From a checkpoint of a small masked image model.
Training: muon at rate 0.017, 8200 steps, batches of 48.
Rows from block 2 of the encoder of a small masked image model, named by matrix and row number. Rows with one number belong to one neuron. Each number is 500 + 40 x the weight over its row's rms, rounded and kept within 0 to 999. All counts start at 0. Numbers have three digits each.
Before each neuron's rows are labels from the 100 images, of 14976, where the neuron reaches its largest size: "strongest on" is what is common among them. Only what is clearly more common there than usual is listed. The data: capsule endoscopy frames (Kvasir-Capsule).
# gate: MLP gate (encoder.blocks.2.mlp.gate.weight, 384x192), inputs 0-95
# fc1: MLP up (encoder.blocks.2.mlp.fc1.weight, 384x192), inputs 0-95
# fc2: MLP down (encoder.blocks.2.mlp.fc2.weight, 192x384, transposed), outputs 0-95

strongest on: finding: blood fresh
gate.228:477483495477486432509485491462471495450524479466453497498478399478478467484513562479564523522459529461450518485482500592540506469510513464450499530540482512528456510482474440559426535543480478515562488591570513451466446485524525449424450419464496468480502497515509468554562473541495477532
fc1.228:531439497517538460523534509497494494473528509443501566446458474553485484480584562514475509509469566482510494497481483543458496459504523475406446498489414515501485505518475478511445539538410506512574492483505453465465432501482494486446469476530502482491470463530530551548518408486486537533
fc2.228:487493516504562460472508523535511481487534477455474582503461501516530461490562523484460502514474583465478494529485485591436500444514523474444468487461409493492500539509434449529476539552402467514565502487522462453468470517495493494472480483494495533422455491523539573526493446482509508545

strongest on: finding: pylorus
gate.30:491556441472463495510472561426552550508548519592513512446510493549534494416556582452474523515512502467524419512498480473469462487458509541503510538463475512490491475530467488490549437550578508499497530523512525481534521508544483527575565485492499459501460469540475424492524586526505530456
fc1.30:460487547518500519488525470474438442478437462494536383567572485498535488517456466530481468509492489570524547478453494505469477471536537471461465445540455503484545533479476499544516526470501526469504518469476472453447552515492536431489571547520447456483492514500519558472444479568505520549
fc2.30:527476493544441601586563495465425501417465553486524489520497546506454491515498470552522490477459488573549509491527529551457457494503532464428503502530464491535546479500481507515469487519407503454455456441514487522544588498497529460467506471565484461473519599487467544562460411494517438488

strongest on: finding: pylorus
gate.41:440521594448472554472438485512412436449494489502502498511465497563484517502477525502484569461529512533452517577513512517521400510516520470417494389471515462551528454547468467456493538577505509504411469492525487504516551573498473454405504489395480460500518540540504531450542545519524479498
fc1.41:508519490479529446521563541459560498524538516525507506572538470406493502499533586552481480520444465466512441419450472482474577424502496555504504560487503517491526546466547554452462412481551532442505544550484522535521436504486544493537496491520479575463522440465559463437522526500554525497
fc2.41:455530524487466512509480576466525496512517552462528554517524469487456510545512578506432465482417490525536507459452469419384462514498553468473525454534472462522502442491551528469462474480498531528515458557568548546491609477502471503529459471523432556518573495526473503466550516498461471503

strongest on: finding: ileocecal valve
gate.190:466542498480491524504475559478516525598444449555497611496470527533532544488488487536575513488514516510490507489486457459501517470457491523554498518481542570513459518513468522546472547446497552493493523546442500553485531474461480490513558549628474496492514560514449540512486454522473533531
fc1.190:581505550534485456557485491538416446502491507435557423509543479529509473541478551493468427513508489534462505477531458540524504530499560418484447465486480437458515480486485469570574477510503452439510468510537445428468540526539474484473459492466482509521479496551554468465498529496551434502
fc2.190:522534538544457472503498534540431470474564531476523496480489482582482523456486486500472453471477492504474489558490515573471475495503541451537419542502512447424511479474487482551488453531497441460476446469530490500553521539515442478514523488487507463540492510528540475502460513516524510517

strongest on: finding: ileocecal valve
gate.337:503495491433474518483486558471531426518501414490551586578516535485474485544523531505458489503491479490462432506491469527487564431464528536479517443513509501488459524555544532452522508511414481478515483505524492570545460529541453552515484493585457550479472486522442495508468561443423543519
fc1.337:432447500478560571503525514463423489502437512443514502564480496572454506508506560475476526518504448450484593486520541439426554516469537555466559542536503477498523564523561564478502510560462524566520504462461459429523439529538518556570482531541511521440503465499471461560399533472471512521
fc2.337:501492496466524541485512484521431448504482475471500527506485475564510481587458505557544614481508528489492551474434548549366517587484570526454524535497558486523536538490478496485543568457463451558589505494535519437450463512495514522536474499498537485490568472477512530470520523522520508488

strongest on: finding: ileocecal valve
gate.273:542509530576488464519554467467485520576544538537526499476427482446494479480499462552526576445406518487524466446533544466522490484548491528522529524516482522469533491446544494509466487530424485444549502529543471502532413487460443498503560486461466428447520468404532491542504481497456502432
fc1.273:455583537475537475455467472528605483565538487403422538488503441483499418428443497508482517387502431465495517486509461538522532423514485477544452518467458519488470557589502495474462480554468448476519490476484513453552471540524483506543575493542520479538566524503499493505527445535520544421
fc2.273:525537500546431523530469491509490466546546463437472506495463464495483477497527477517551545491518464471491513469506522489503476485552437519610501468445516530508497548506467515467460526511502469458509497541510532508501477514560436513497557461536552423458513492412490500521501478516494488470

strongest on: finding: ileocecal valve
gate.218:500488486455552472613539561494496506535528504510498528446457509531487537397502567481495492508395454584623487507473449502472494469493440526504510500491494469499431541527472479459493519482474480508492486473567486505500518535467597438512501487505471568500564502568569523466456550513523523468
fc1.218:513390639546476569508523487544469467492474443484572520458489453491483474430549517568535519449539515498520495557488490481488529542553460502467525435494500533482496499470483603460569467461508459492486514426480510560469553518515531534503513491491496500475490547507476412495412489524536449478
fc2.218:500482513491492537476484526443522458482505515451525482546484463527470421496473427462538457512481481472463515440453512538509514556509448465487520442514462506501495495466544491506580491483508505503495558456491539466513585480550476485481537543487523536462537522494513437354496457450532482594

strongest on: finding: ileocecal valve
gate.145:431526481510441521558510490523529586544431511499496499488575516544541553517507496512526503453543496530465576556586523511471515557541451474519480536505609572506574463495483511493456531507492529524486563460454496471499545482523495525530446471528520537556461501462438479562527545515480497451
fc1.145:471448554592495441515506455451479393530434408439472465505455500460459602513568493518477557472486598461492552502501467506574506516574481457398474469501541524542494483448469546488453525503428553463535502489537529499457532532530489466495467496485512509544535510517504536478533478458542531516
fc2.145:587491552551477440504441509527482395536488388511500565455497444509500468493484500555591584479447540480420488460451444468606521470513513469484475451470508518482515449498494519512456542482452523498510527512536501500497529542469546444477523519513526487483554465534482532468589527436486487518

strongest on: finding: reduced mucosal view
gate.237:497468436465467442464462479461474505457553528469492531420522465492534514525494547540502488514473506501512504494458510477529449413448499529545511481549472540515543496483508520458592465398494521529490428473575452522511397454483501506493504554546530538438503508526519514462457507469482526537
fc1.237:543431518468563516506525526476477478429517531458522493586452485474431466537521498563499462448493492485486532533513509520462555439560570503504507533502469378512484537627479448585487553536486529569512495527542473498489464551540516481516479479508435478501456500417425498476536520507537522486
fc2.237:460456499528479513420454480448476442508476456505517556506550452609484479463513488511485462514484504417561513493537526532516509539443419524553520488560492512481541573494531523481480478494445511492494509479553497534460368526535473503509522546491451532454517537496479505500529501526525514474

strongest on: finding: ileocecal valve
gate.5:505473441461525533565544470493518503493467451513514495424568436463492460433546462522499500605503552519471585518521474569438486478556494510480588533516544484526522459550514504374476529453486565602466474528479439501505516502463464461399480541422486520494508453514468474557457480497551458523
fc1.5:519574540537480515493515521449446518515470541488454475522476474520517528553408508513472536429494473464518490478571534450514524456473471470493491492551465492461489479533480441608560513526473477466537472461527479482516468503544572581473559487512469493545465462483496468477501449505472540453
fc2.5:484524545507483479499493494481416539477462562393489471452486527520544493527418535499446499452526478469521436499514525450495503499481519430475443469505428500487463470475533480632573489546439464467502414460570526531540491440551562605502501498471493520462496434451493513466507468473533530504

strongest on: finding: blood fresh; finding: ileocecal valve
gate.156:596521572543471586509479532474575493511407551439463527441511495544495491491506516498484458470410548514574524465521494563509521502584513495536467579545499489559480496473507529547445501535533553539491490496502419513450441475472531445521481479558500451529526413481504493540407499538552533535
fc1.156:526423488510553418516482448519515521460572543525454500461502562487477476494558552579443562506482485515470482506494486490446515441405477454435495461508425493464552520527474472449509480527479478529413447444533500490641510491515447532484414533484520556438433525526496569523578457492514499534
fc2.156:470452520460492524528416499539521426573493507425508514513476518460461417486460427445550511504482602556531535443502461515447519539530433498529506420478443570478497504507490450477469452512536433521549452559515472445501569505534468557458477443589515493451481470497465501514458457520533463534

strongest on: finding: blood fresh
gate.89:433425512393482505488538485546461408455477489493520528519488527520495447538567458382541478522542530539510465512532491525463457520482544469447550498489489506529526535521516569442483469484501509533524602454525506529438536504524574470456508486452570509455492525433500558530517545547474456538
fc1.89:412459508452462573435527548541489415489460510493484514494453524531473460453631531478523503575583507534525465527463453494469438503459506473484548533527531500459500552477482540472482435427540505585568548467499503470418512583552520504483520577480581486497532485473560522481475526487487471490
fc2.89:452452487439435454509525525555563521442476503483453451494460439478459542452555474456469501478577507516495462462528507471516522441513471490483538525523527465491483557533524542382525459533564475513547587465495438484504515427555524510561461528502502550596545592488551500590517495535470487442

strongest on: finding: pylorus
gate.267:586550462436420473545533487453473479510474516458494500487497479546450428519492570500458463475496481550567456558497465523470472462462493527472491527524494482535467461536530470520470508480471458507520531525470458511528431487524536504472445539526448455481512536502508477543462539477475527541
fc1.267:483568443379416520489560459454500470456536468514511542471519517504474499508525480482497510479456497494517471565489499470519462486473438521478461529558488482545496427573518488529561531548511516494508484518475457486468487478497499470526464472529476442458492466517501439439524517479512506512
fc2.267:525444485532407526543501553474478468499452509498466561469538509447573534527512496490499510487486475509519448506507556416525382461509499502463546437408480537503501542537489573470508496465456548500532431469427475495497549509463516534484474517478508525496524562509473507538472512466476391544

strongest on: finding: ileocecal valve
gate.163:504457513511469505538477414512458455521433512521504519558512548520461549502619479550493488579441549503507428506487487490498499555535582455405472548544488453463511550491492467507511446523551466529489507433532497509434541497483519453440465507480540429526483564509526518447487511568462428518
fc1.163:528543529476514510420512474506528500510433545490511465568492524469526574409495410561532465517497501532492513507525484491531509567539532518515474502562550451559497471526550457511487436502398466531410512484539553407514498410497488476484473480549504461493519537493538533424510533470503463485
fc2.163:485480468518548519550473553457525513492496557439457502451466543439544512477487554541505541538539406382439456534477561447505460509546485480476483462489473519508579517585519469439483525553448481460477497566467482559567507507466501447520503521528536543547569495484497532551515513492455544519

strongest on: finding: pylorus
gate.303:532441505446475484448484443529516502498547506527524452391477562498437465454489536464463506522485533556562480550500518402561482522517557529506537472494512442478502483554455529496568494426465466531503507518450467491510545486500485480500463463504465477475559529490535497434473420485473545498
fc1.303:561538524521557487564486464422524485506486487486530448613520491440516546505555531527487445529515505472453470440455519563559500488470478461503398449465534473560545541529514472556467525503528525477464490552501558475465577467489500422458515531495479550563515520488494505461541493498518462474
fc2.303:583550479459505508461503453519500530539601491509454443473542500477431457485535543515484568487531556564538464436537500448482473542518477432458502528541455448492533438451474522512509527531512509449532484448503570519493561560419403479432588492502535504434475514504482472478556517471544500478

strongest on: finding: pylorus
gate.278:553448494485455474479497429520443435489442433489517453548496485515510503480553535566464471533572495509502469517452483496567528518547464494430426471502488550495563477508526523494513488459471473480493495533511485492466542544423459509468516543535530572448494546513555551459477511450531558524
fc1.278:482554461512524520484504579510527517507535580569446496451489529501508476495453482435501491482485519482474552447521547464417458477551489513523509548488529457515482520491468489492459531489485506543476524422489484471578441478545502506539508454533493451524568461506440428479511478484521452466
fc2.278:401490479518529452512508481567567449496513539501512510432455517532552485441439485453542515526516533549453525430520466503463564529475457491448455471527499457492482571471465474529565491565530559470479506479528538449516498506480521501534507477498471527581506449467522471513506532494540425510

strongest on: finding: reduced mucosal view
gate.205:476467414508424505436479494503451557551488480509420487456467499482485485534441518524538492496496570476533524516471508544524562486456540536483532583489496555377505533503536539494507516495434523532509475466579526418525413544541445453474590501498461443483484466432555493553504500478536504479
fc1.205:410438503469436537490544512543474543487554512475503475508526427460541476522475436534613539415500440533519448532560547550522497419554487536540560509515406468503549488487512521514480507475458474548542506466529523495589485501483567456525472507463502487542479495491504485414524496538492487483
fc2.205:474456507552439524404551488522455592536531533534471524504537437474535486522483480509535453491503529505553540509507559532470461531479516488543583548525439502532479426447564483480494532447466420595486476448481432423490459477522469550508490494518477504578472466431521510451446483543502463538

strongest on: finding: pylorus
gate.222:440447589499463463533509480503481500502543469493496509496571513524510476544448487519467522500449555442535514564453490515516459500449500415457533507554419506487505480534427449517468491467537503528506542529497469519526519591477479521420529540499540509497492528519481521539523554530437453519
fc1.222:561534535394520523459506483461490443432531508434466500525523520516559524441471489548489530474476488470473509481488513574542457456455435405499451496488441514500458419500525464469443487554504454496567503538517474427544439491535523521451472519463476468515504516504536445445522496536528536492
fc2.222:577563550565482462446502557513503471500479498502421580474505468477488536558477531547563561567536499497439472495489520447465567458526483471472490453418504512558509467528556496627501521525449547423483487508494460513462577482518475514486468577516532518539441465519468491546513503542416518493

strongest on: finding: ileocecal valve
gate.262:589484466437514448513534521491429558447508533553532520518539523449507489485494472509440506513464514543515485496548490480488463482544449526594519523511523482555451451515542533483505486482524521501530466417469502557567506468541591525516530483496531456516521463469444491535483508524403556482
fc1.262:574472516464555569518544525568514491510530412447546454463470561460468534430503443501505537488490465528513500470435480522561518535527470514537474528472467484531505515525475550502442530484403470454504531533553477493544541503504404483474579538516507499491512460439465547536481511551470473517
fc2.262:499498511528482577542488491494486532481528526453492412528528534532406563453540482516558515521546496459465503540503535523574507445481494441488467495454501423457490531490502529498563486450429561488527470571470496544494481509505492497492474546532463441543528551464474555592501481461441493530

strongest on: finding: pylorus
gate.269:547443499423476488502512502462503442498489502447547497442518552529433440574491559411488481469516473511544505528544421472453523454491565461510433470493529489562462434499528503410569460492504495489538480451456507538499520479485508468507481438378510539521590555481509526453470485475497468537
fc1.269:512457509467493457530424445452506473513476505542527559516530516537412485565522433476430552512462550564524503504504471563527459510456498529530539534549490546574498420464479548515486413498492539487475522390584551534545544468525528525525443524490526473473538532515506516477453432490518473462
fc2.269:499454457515492536560477495395469498503420521537467577499538530483495511490520493474496468472489529467520559469503563527462533489523494548429572458402489503561543487503518504562493483506435490505519472469508503472457514539431517508528445507503523498539533551468496529453496498474504460520

strongest on: finding: blood fresh; finding: ileocecal valve
gate.311:533487478497540437448469459481513559518489493473472462501497453529476521554451509562544523516543565466483514438554525531496569501559490461502497520479502520528556508516499507590493552512460482514501475530493498514495513465496522480446515603488496535579490459486458497514506454533577467493
fc1.311:520456464532529521455509536492504476511556508480549533474481543506525572557489558494488441499472401570597465525540562493461445499430513501529496554484462562545485378488478459480449437513517510482543536553473471554498483489522508499530437453473552456482577505547540495475547470457474475554
fc2.311:533525437486571466488495541474456504545572495587528497468549478544481460481513485529489506477440494527537513423473491437564534550514546508578570537493515528449494474502501507453449437537469506506545500529582528484443522536499484480437530516508530519495426516483447446583539548417538500472

strongest on: finding: ileocecal valve
gate.79:528449561510598516516561487515477535409518548496497509524535461546459536505591542501509461519501531466536575535465458519423517561528496550469480390564521514541490473494527500455500535507493525552498443512490501545476520516485450478503463505510565514481473512531508475545437434499538491530
fc1.79:508455570528511552498463480528531532408487494497489562514569466535491604430523548562457502479522525483505542526530504569433479532458422489495465421515544495548488430518536468518489556605469550570484466494450474556476473516436406478514497515482518555520518422542465475580472474491501484524
fc2.79:467547502407544549457476478519463500449466477540523546551467444539514497460471531503529509498516497541477507507437513546525525538453464521549478413568544521501526509492528463426562548478535521523600504441525446472513496499487511565488578540489513442460441464473526433473557515488560446496

strongest on: finding: reduced mucosal view
gate.321:497553472515503410502503521435500501494570437540551451443449507489482535527461517460492485442461443512527451451511550495512551467461547535508463540534497435497484484546511486547467445479478459490478519498501527501566424489513506563405517526480498495508557553497465499477469505465585497486
fc1.321:507432472432489485530493478532547488475442481447483523466488519511500508483555526521538446608524501495535498524510505610481476551530497520511480521492495510553473476479557560446447495522503538584460517499519543512461538457432490477540462472469589497462461492481434515519481492500502496553
fc2.321:482465500461480464517467433536522477510465491549449550560521548463463527542522478517528557592570518511519516520506536628506405528473495510532473483500524500470468488463582498431499457512476509546467502474492550477475449581454477487510491524436469568436469465433460478465507472491512559501

strongest on: finding: ileocecal valve
gate.23:533513520517533455491494483524486553524520510475486440501500538514465507532405525544537568453444539479472546444489485520521583503532486599559472544561494476424512501540477464538529545490467540543516417494553388469545422506501415432444506449490516544556524497469479505528493508491466489493
fc1.23:489480506505465568477475550513473484451442447500505552523516515450489468497582514433447476580509567479551476539501470538527462542496493493410510537497503551477523524440481575462533465468554514454479569514528513472455609539489527527470471489475555496489443546472450543485479484530571476580
fc2.23:467495470470501529461476496535545449421507442454511515502542482461497503460527558371393443510495488500541496537518531583529443460524457487495470559541490472462519520456498551453452492535535491458506534540472499474600563534518546464493476502428482470448519561539510494546501531501479493477

strongest on: finding: blood fresh; finding: ileocecal valve
gate.119:546469423509506559484566511442590444507581485553470523513478472437471524429509519449535477572512416428482540516503458533439453520504513535492461464464466483535511504528526495446555473527550453498449539554542492580530503501564455527482518485482512600536479513468465463522499560483508473462
fc1.119:538445560431457546533575534432470437542526476479461545537481501526448516502500485535482498497533496484533502492499499446449508530482573533430594490528487488535492536494514542473563465475473560436449450452548502504416557481478500472457499453481572531528503548507475517523437469565450411498
fc2.119:527481529570554530572498440526467507489522472469433516528468494455588492496536514516490476533497487498467444571497508538523473515477555519414501536460422545456484527507513471495512560497432552603480506496433508531424496504488496444485536525465514516547509498497523533530612470462477479442

strongest on: finding: reduced mucosal view
gate.374:524493551409486540574442502529519576527453555467444569528503484509511522575485505517419487506491406493494437505426509492465525533409483506514494509475511462514480478498557494443468499471501531541529541569522497410466526525433549517531473493455505541499472570522554430522567520526477518481
fc1.374:475536504491480518500489533523448501452548475483454510549521536567479510488513508509485444571530488441439430585511479504607489542542537417466508466484502455440516458434545455482460490462555469574546536548515487510482500424491503447535531474488521475514498483502469455483547457513500491491
fc2.374:494483529537447508539469497562532611461423418470428530531596451505474387540526523502500516488464400521507491489480439542581547533513477492465445471480514518463489477446500497501439451457495489470507529454560445582477483493527538492479500556477484482493467522520578481528569557467452469521

strongest on: finding: pylorus
gate.67:510527509420482462479533489434503519431512566456504451478496547498519496520525527525507459566496525530486444471492520434502579559510478510550436517476462458504457481539527503531498497503523482501508505487510458444516507516543513485484400601522539455484516483436450457560512508482492428527
fc1.67:468493507524493475535523462530461474527432537475505490504552481494478431490428516589481416532569419520529478499488496513550524449477542532456578505507459505512530497547547524465489422497518505475439521549498541561504546430516502515504574463513525535505482533512505497492482509484538479512
fc2.67:457528464484480503448476506554464421483442473504527557543514504504548443457463444510504467511531505476476463466530516531490490525489543516476528518532439418428519508481514459521478529512552435442547507531509483503520557497471479495471547507535505463451498499511477485438483542440538531471

strongest on: finding: pylorus
gate.379:465427426452521473568483551483435488520450518462500524498460469495542520542517469517590497487509461535555465441492538423481502454532523516574559507541511559536494531464454496449452487514539480579498500508470566483511473584462517541514510468474564400428594562431443561507519392572506481509
fc1.379:467512519476511558502465484472491491525511533513538536500488489479498571483518539516552521487494518469519493533391521502536546434473512534554525466517545498566555487535564481514498454507569465462482470552530527558412540527470511480526523453459496500481471528502495525427639509491568538464
fc2.379:542477466511536572435454435495477458540498510538545473457520488524541522585510488572508421553531522533510430455475469485504445486455467529485539438464569410483477514502545492552479436524522549488509475520423502558403490500472512559486559472441505536475510468522462549439513476459565535469