{
  "horizontal_flip": true,
  "encoder_bias": "all",
  "encoder_parallel_block": true,
  "encoder_dropout": 0.1,
  "encoder_positions": "rope",
  "norm_pix_loss": true,
  "decoder_layers": 6,
  "momentum": 0.95,
  "batch_size": 48,
  "epochs": 9.3,
  "lr_schedule": "cosine"
}
Rows from block 0 of the decoder of a small masked image model, named by matrix and row number. Rows with one number belong to one neuron. Each number is 500 + 40 x the weight over its row's rms, rounded and kept within 0 to 999. All counts start at 0. Numbers have three digits each.
Before each neuron's rows are labels from the 100 images, of 14976, where the neuron reaches its largest size: "patch colour" is the nearest of a few named colours to the mean colour under the peak; "responds to" is what is common among them. Only what is clearly more common there than usual is listed. The data: capsule endoscopy frames (Kvasir-Capsule). In brackets: how many of the 100.
# gate: MLP gate (decoder.0.mlp.gate.weight, 512x256), inputs 0-85
# fc1: MLP up (decoder.0.mlp.fc1.weight, 512x256), inputs 0-85
# fc2: MLP down (decoder.0.mlp.fc2.weight, 256x512, transposed), outputs 0-85

patch colour: black (100)
responds to: finding: ileocecal valve (73)
gate.207:429569558521504519528579533477414502519472460498541466503537475568534556542501541537474441533547511482536486467524441491477512431489481458481446444474434486509536488477434487427465464458526571588503646519490501515524518483515500476528455549492480473512457471
fc1.207:593470485520435443515498458502529472494484517481479492452513447517457451502533501510521478491480543499466466546458534498481508579437508491507487532586458510523417476456537473561446523468563506431431518542491466462507574540519518538441474484477476522484510548
fc2.207:510465489485400468511513532564509499530439531543466499440462548405499556500501490477475469464494449502489479590485537498504530480605522450531523465511500472465562535561469513506508437521479480513554445462497462462587512534465498510454470505489478529464570528

patch colour: orange (39)
responds to: finding: ileocecal valve (27)
gate.373:502476482503525516467453584462569473438513415558469545562491490469500530553579470494446526527528532435542505478511473596504502496533524528525531429510524500513584466455520443465540390497490499492482535520575491485498519547457514488510532449505501507452526483
fc1.373:481567481493539579469522471466501597465433503474484512488549513604498432427495485404453484476507458476447473540484521503465468390454526580542507531436442456510457487559513490516526534503516515514489504512478421548497435506433490478529544609492504536490480444
fc2.373:480493520507443488497498477560403544525460497471496527487555506561462488463442497475465541456486467529604470457478536495448439493617505505467446526498488473529438485544476426479545513466484440515458544432517537506522509552479530546548546494440515467554577547

patch colour: grey (26)
responds to: finding: ileocecal valve (32)
gate.347:473479467463421454518588595582479577582488482482465503527505510456510509508538601503472496478522499514546476570463539509478527459567522489498458501535509512544450472567545560551501453483477544474537508479458461522398529432505532502538512513484478491500484467
fc1.347:650504561533527418438503593582513544443484480503496530434450495415486438533463464509476533420503515472467513552468487483488487439571478427517454450468520493489504511576493479488505529501444445380552498527535515420484456500506514508468523528508503554558483477
fc2.347:452486440504477525486512483467544509517520446447538526449541443506442458496486508574437480424476498495526464525422511476533403588486500503513517522483464488477530517513457486473468594420519464506519516486500590525569513488511425470519448499476531528470411471

patch colour: orange (52)
responds to: finding: ileocecal valve (27)
gate.417:510504452474499546488526519535402509584464483494470540575460542519544486451478550513458460497540510517489479561499530550515475517472493524507520508535485499468498454423546492495550582439546497507456563475523518534514546492582487468497531463477478486462516490
fc1.417:515467481500491486562503458477522564453524499475534480531462546447519578461485465426523469521514516492515594491541454549473496502487456561537473484516488564509457424515546453496526552476598489519515515482547473459539518454516450545515561474518490509454515481
fc2.417:465504531459490506448563472528509458480451508540476508465526505453540488473534515526520479468530545523493521469483512543491540504497503528454484463576471424525533400509486456489541541509501473485444530534426542491518541434511573488460473483428606499527531531

patch colour: orange (40)
responds to: finding: ileocecal valve (33)
gate.236:502470507492553478423510481570486442521518511472468530511481478531490503488569434502547577503462463575599442507525474539493557487497495499548444535495461504521475502585507491581478506455419405516549534501494521486551481493582563550485459446437492485492470564
fc1.236:526527485524540469529487485513536457505507487448521526486521540505464483458458462513574523523535494500446476521486448520515420465552508468509475523552528506451566542450489474522494561487551563479515456485514524470534492504550480480461586486536478535522523453
fc2.236:449422483536523502480502539525530509548480454451553515390549513551558457535513520511433471493498450462600523458546478434536517513534473425495476526513510461462556587498500576491503515491463518470537468415481465533496426454524464510500471501470461504470505454

patch colour: grey (27)
responds to: finding: ileocecal valve (26)
gate.27:540397532539497539446504466550512531554494474491488567503517587517473483494463504524552529520514492564556488553496441552506429504455432517525396543541524532542527508491505495560502532489403438586438450479528461493532444425583531502557543492445499478532419540
fc1.27:443463518538500504396491498621549559497512490467453457457443505478473482502462506507529516525549496477458494542475410464496457476490463489509471488536557559475587443498498487472502549492476528580523463544561491498473486498589524597525534549527557492523520480
fc2.27:531633512477410422460438524461439534490530528459469488500429455494472502419416590467539470553548456518461515542474475551507471470503524495453542557431570512537483573414567496550562469577510507540519526541510562504484527565518466552545536471447536484526495461

patch colour: grey (48); pink (29)
responds to: finding: pylorus (25)
gate.47:553405444486539495485472497520608474549518547451523496482464505520497480472562489482549463507524548501477573498489480533485555547491553628571444484509573533478514567528494524532489500502560528470572478496521533484515484561475582482486525534515506456474528504
fc1.47:426484488462544488492482492467568461487476566420581522508495534553492503481494475529563465519490549459504490497509501497453517565512540617593470504549562582478448526485478444468436569476624496449573522466518522482598505525522484496426519588563474495550557485
fc2.47:538538523484524499494541497477488533477509507559530519464557561487468474486563529531564415457554524477533548465457487560557532499405548481579534457564519482457526538456502486548540476418481463456556473455533501501535461540474534572509424462515511504550479501

patch colour: pink (56); yellow (28)
responds to: finding: foreign body (27)
gate.354:489543501578496468531477508493523485479505505492517431471523480458536504516495454570533496516539588509503520474453470459497520505496545480473482438527466505444547549528428523525440512449497603509542525554469453435569571556478391491483527496502492494499503557
fc1.354:493527459426477513474556513523502508531520469528449510484458534533503557505499553516489522479515411499522440512526566524524465475462480464506518531447554481520412499486591544434535506514497461521460544408543511554454475403502570481497479481537526470489477485
fc2.354:490518507492509460431503495567477505501437398464446522494536446411523463537479592500459464507469466591548501495475543550514522488523466441453476574554439520499473511515529494476450463522514479498544542515504530497527449510454520421525485484495550537433516487

patch colour: black (31)
responds to: finding: blood fresh (25)
gate.101:486446478488489567412509502563514531545507518488492484568457481495538534496497446469527514542513535514571511521508539507435487550529506475504538527581468499555546580528444529463456433546530504513494516502519570541537508503413485494546531507485591502538447421
fc1.101:604505493585547518454518492553542517532526546467534429533475447584560503589508550432482499529566486541539514554471451522514508500461478467490554477433533494522475557453492564472445434564551508554488506454555520501481493524433512485520489520536517561487495494
fc2.101:430473408531522530492507434503473475594492481571487527456516511549485488515460452504542501550492456485442533547533560455462426461601516458531477471505504472512556574449495498528470537461494494554454494562551558520520504557486511462505489517575458528464432527

patch colour: orange (36)
responds to: finding: ileocecal valve (38)
gate.235:497530479534516456452500532537481438513467481453513505507584437546505525504540558527521585442509521578511503494425516494517448490503469481505526508472511518374529498414467464487451484465410523510522462525453521524452517579544611414470453455466423529556507480
fc1.235:491489515478465561582487464470536579482495489532509475491427528459516526542506431481496455540501506417526486527592468523522515487519497522475486486531486509573499488578555526455516549576558478512477568483516492515533495378478442519513578535526568449445466527
fc2.235:501497505496541462498514430475469539448518596514474521495568534513508452499486558449501447450522464491503496500495514474528505489515484550491483535524525464558437467488489435426430580550494498542524470452473555532498484530430468581490510487554530496503500550

patch colour: grey (35)
responds to: finding: pylorus (29)
gate.357:501631496509513590501528563514479557548533515487481465530484502522506485517552522538466461466563484467510549547400451588504482497547441523492463524481571434482496471518525500554475501555543510563643593558498496497386502409484545509563514497462522492492433515
fc1.357:639490412491486547522479461506447509492497504507471498484513478459491466468521532477518493476486499501573592493532457521504502529480569535495542486478546507473464518474472503523503511490491459636529470442362466455509542510540535478533482474426466548485501534
fc2.357:516484554475454502479505537564439528461533457455497475449517484515475545533529488462460497472562533488474523514502480450464463459475450463494456528556488506570508479544537471529475516568484442448538523454564478437448448488503500461485523447519441520516559444

patch colour: orange (36)
responds to: finding: ileocecal valve (53)
gate.345:506490446500503485454540455476424518437483440512493458439464458499539547503472529540516533523553464523554547482536493488555548507472502567535469552530453447543544473619419496516530487480496572501482507495484484530546574474498544526412520490502570497446435514
fc1.345:491564416501488461424550504550410540445535501513512529533433487513453524515446463512517475539617438515560586493540495533541518497523504584490480482535435467556491419514500437508504504554533482505509449512514452479539516526522478519516541425550502504492473466
fc2.345:556544477522474574500491479486495520486506493461480509520490465448479476547482494486465488512480463514517517487473505546501503462420476474435534506525548549482511448415497493507534488534443476523490437457565554503467489426502478538482459512550508518408443413

patch colour: black (99)
responds to: finding: ileocecal valve (25)
gate.416:547500496553529541490448495477513510489446451451420485489492547487511532576482515519491492506544459511543510564489514504502451600531422533461495476507465493531556548547527456473501520464481493507534525425531614480512552471487509524536460574470503484455466408
fc1.416:508593591538500474510554532517553534505518490561514501463534527497513582584488464498515480471539446537464490559487559503494477474501403501513458450456457512502561459593488481501510460492484502562520456482547522499454425415419486455523521483532448476506491482
fc2.416:472503493564531566506517486525481492553461484506448501522522443510499576492479508476576454467426550478465477506400443565510474528473503486471493450492478433496548521519460488441469534524518525502513494474398483521531552594611523516558551473494594505465435492

patch colour: grey (85)
responds to: finding: pylorus (25)
gate.321:534420463480529493373514484505436514485511532416421523510481419547477473502516526490461510460530519497510485500529457519506524458525538505553476495556516470534537531564482480411560558545415525386601558558510538584517486493470522531559485517467503592491485453
fc1.321:467558508552560507535495459459489457559587546495499498492500548503495582474531475531485468470513476529467502489515492543497437522461507529530524520413475433502516484497517546491469452497452468658607570501523540584491499493446484473533477455520501395495506462
fc2.321:478495561446476505526510507485508522487551487489513534485456504508493514530465560490455522500513554465535615491503479544531558549480496543529541494597512559504429523477534494521467538470519519505441522551486427437457481571464570508445553545557508508574525537

patch colour: grey (37)
responds to: finding: pylorus (25)
gate.287:451535407527501556504494516508477483481409455449474427558509503507531470462502559500441480498463524543517449482495512520524507446524493476514460494552550481472502452507498515483473441518488539517522549505463534524496530417522566538469458557527473499519518479
fc1.287:465511496591521515465454525499538521569647522496516507515547532495502546494519495514439492500528479484507483462484510495489457518453517477478536487460474460504538468539536528520499480505487516689629520492596547501474441458485470441492519459528510422468521464
fc2.287:443497557482488522608525453461476491486501493446505455495509463477525582530428523458506570453521487444545554458499469483465521554504507562481534531602505609459443475434508466509490486484527481467462543496428438494523488557535548521558524533479491466476472566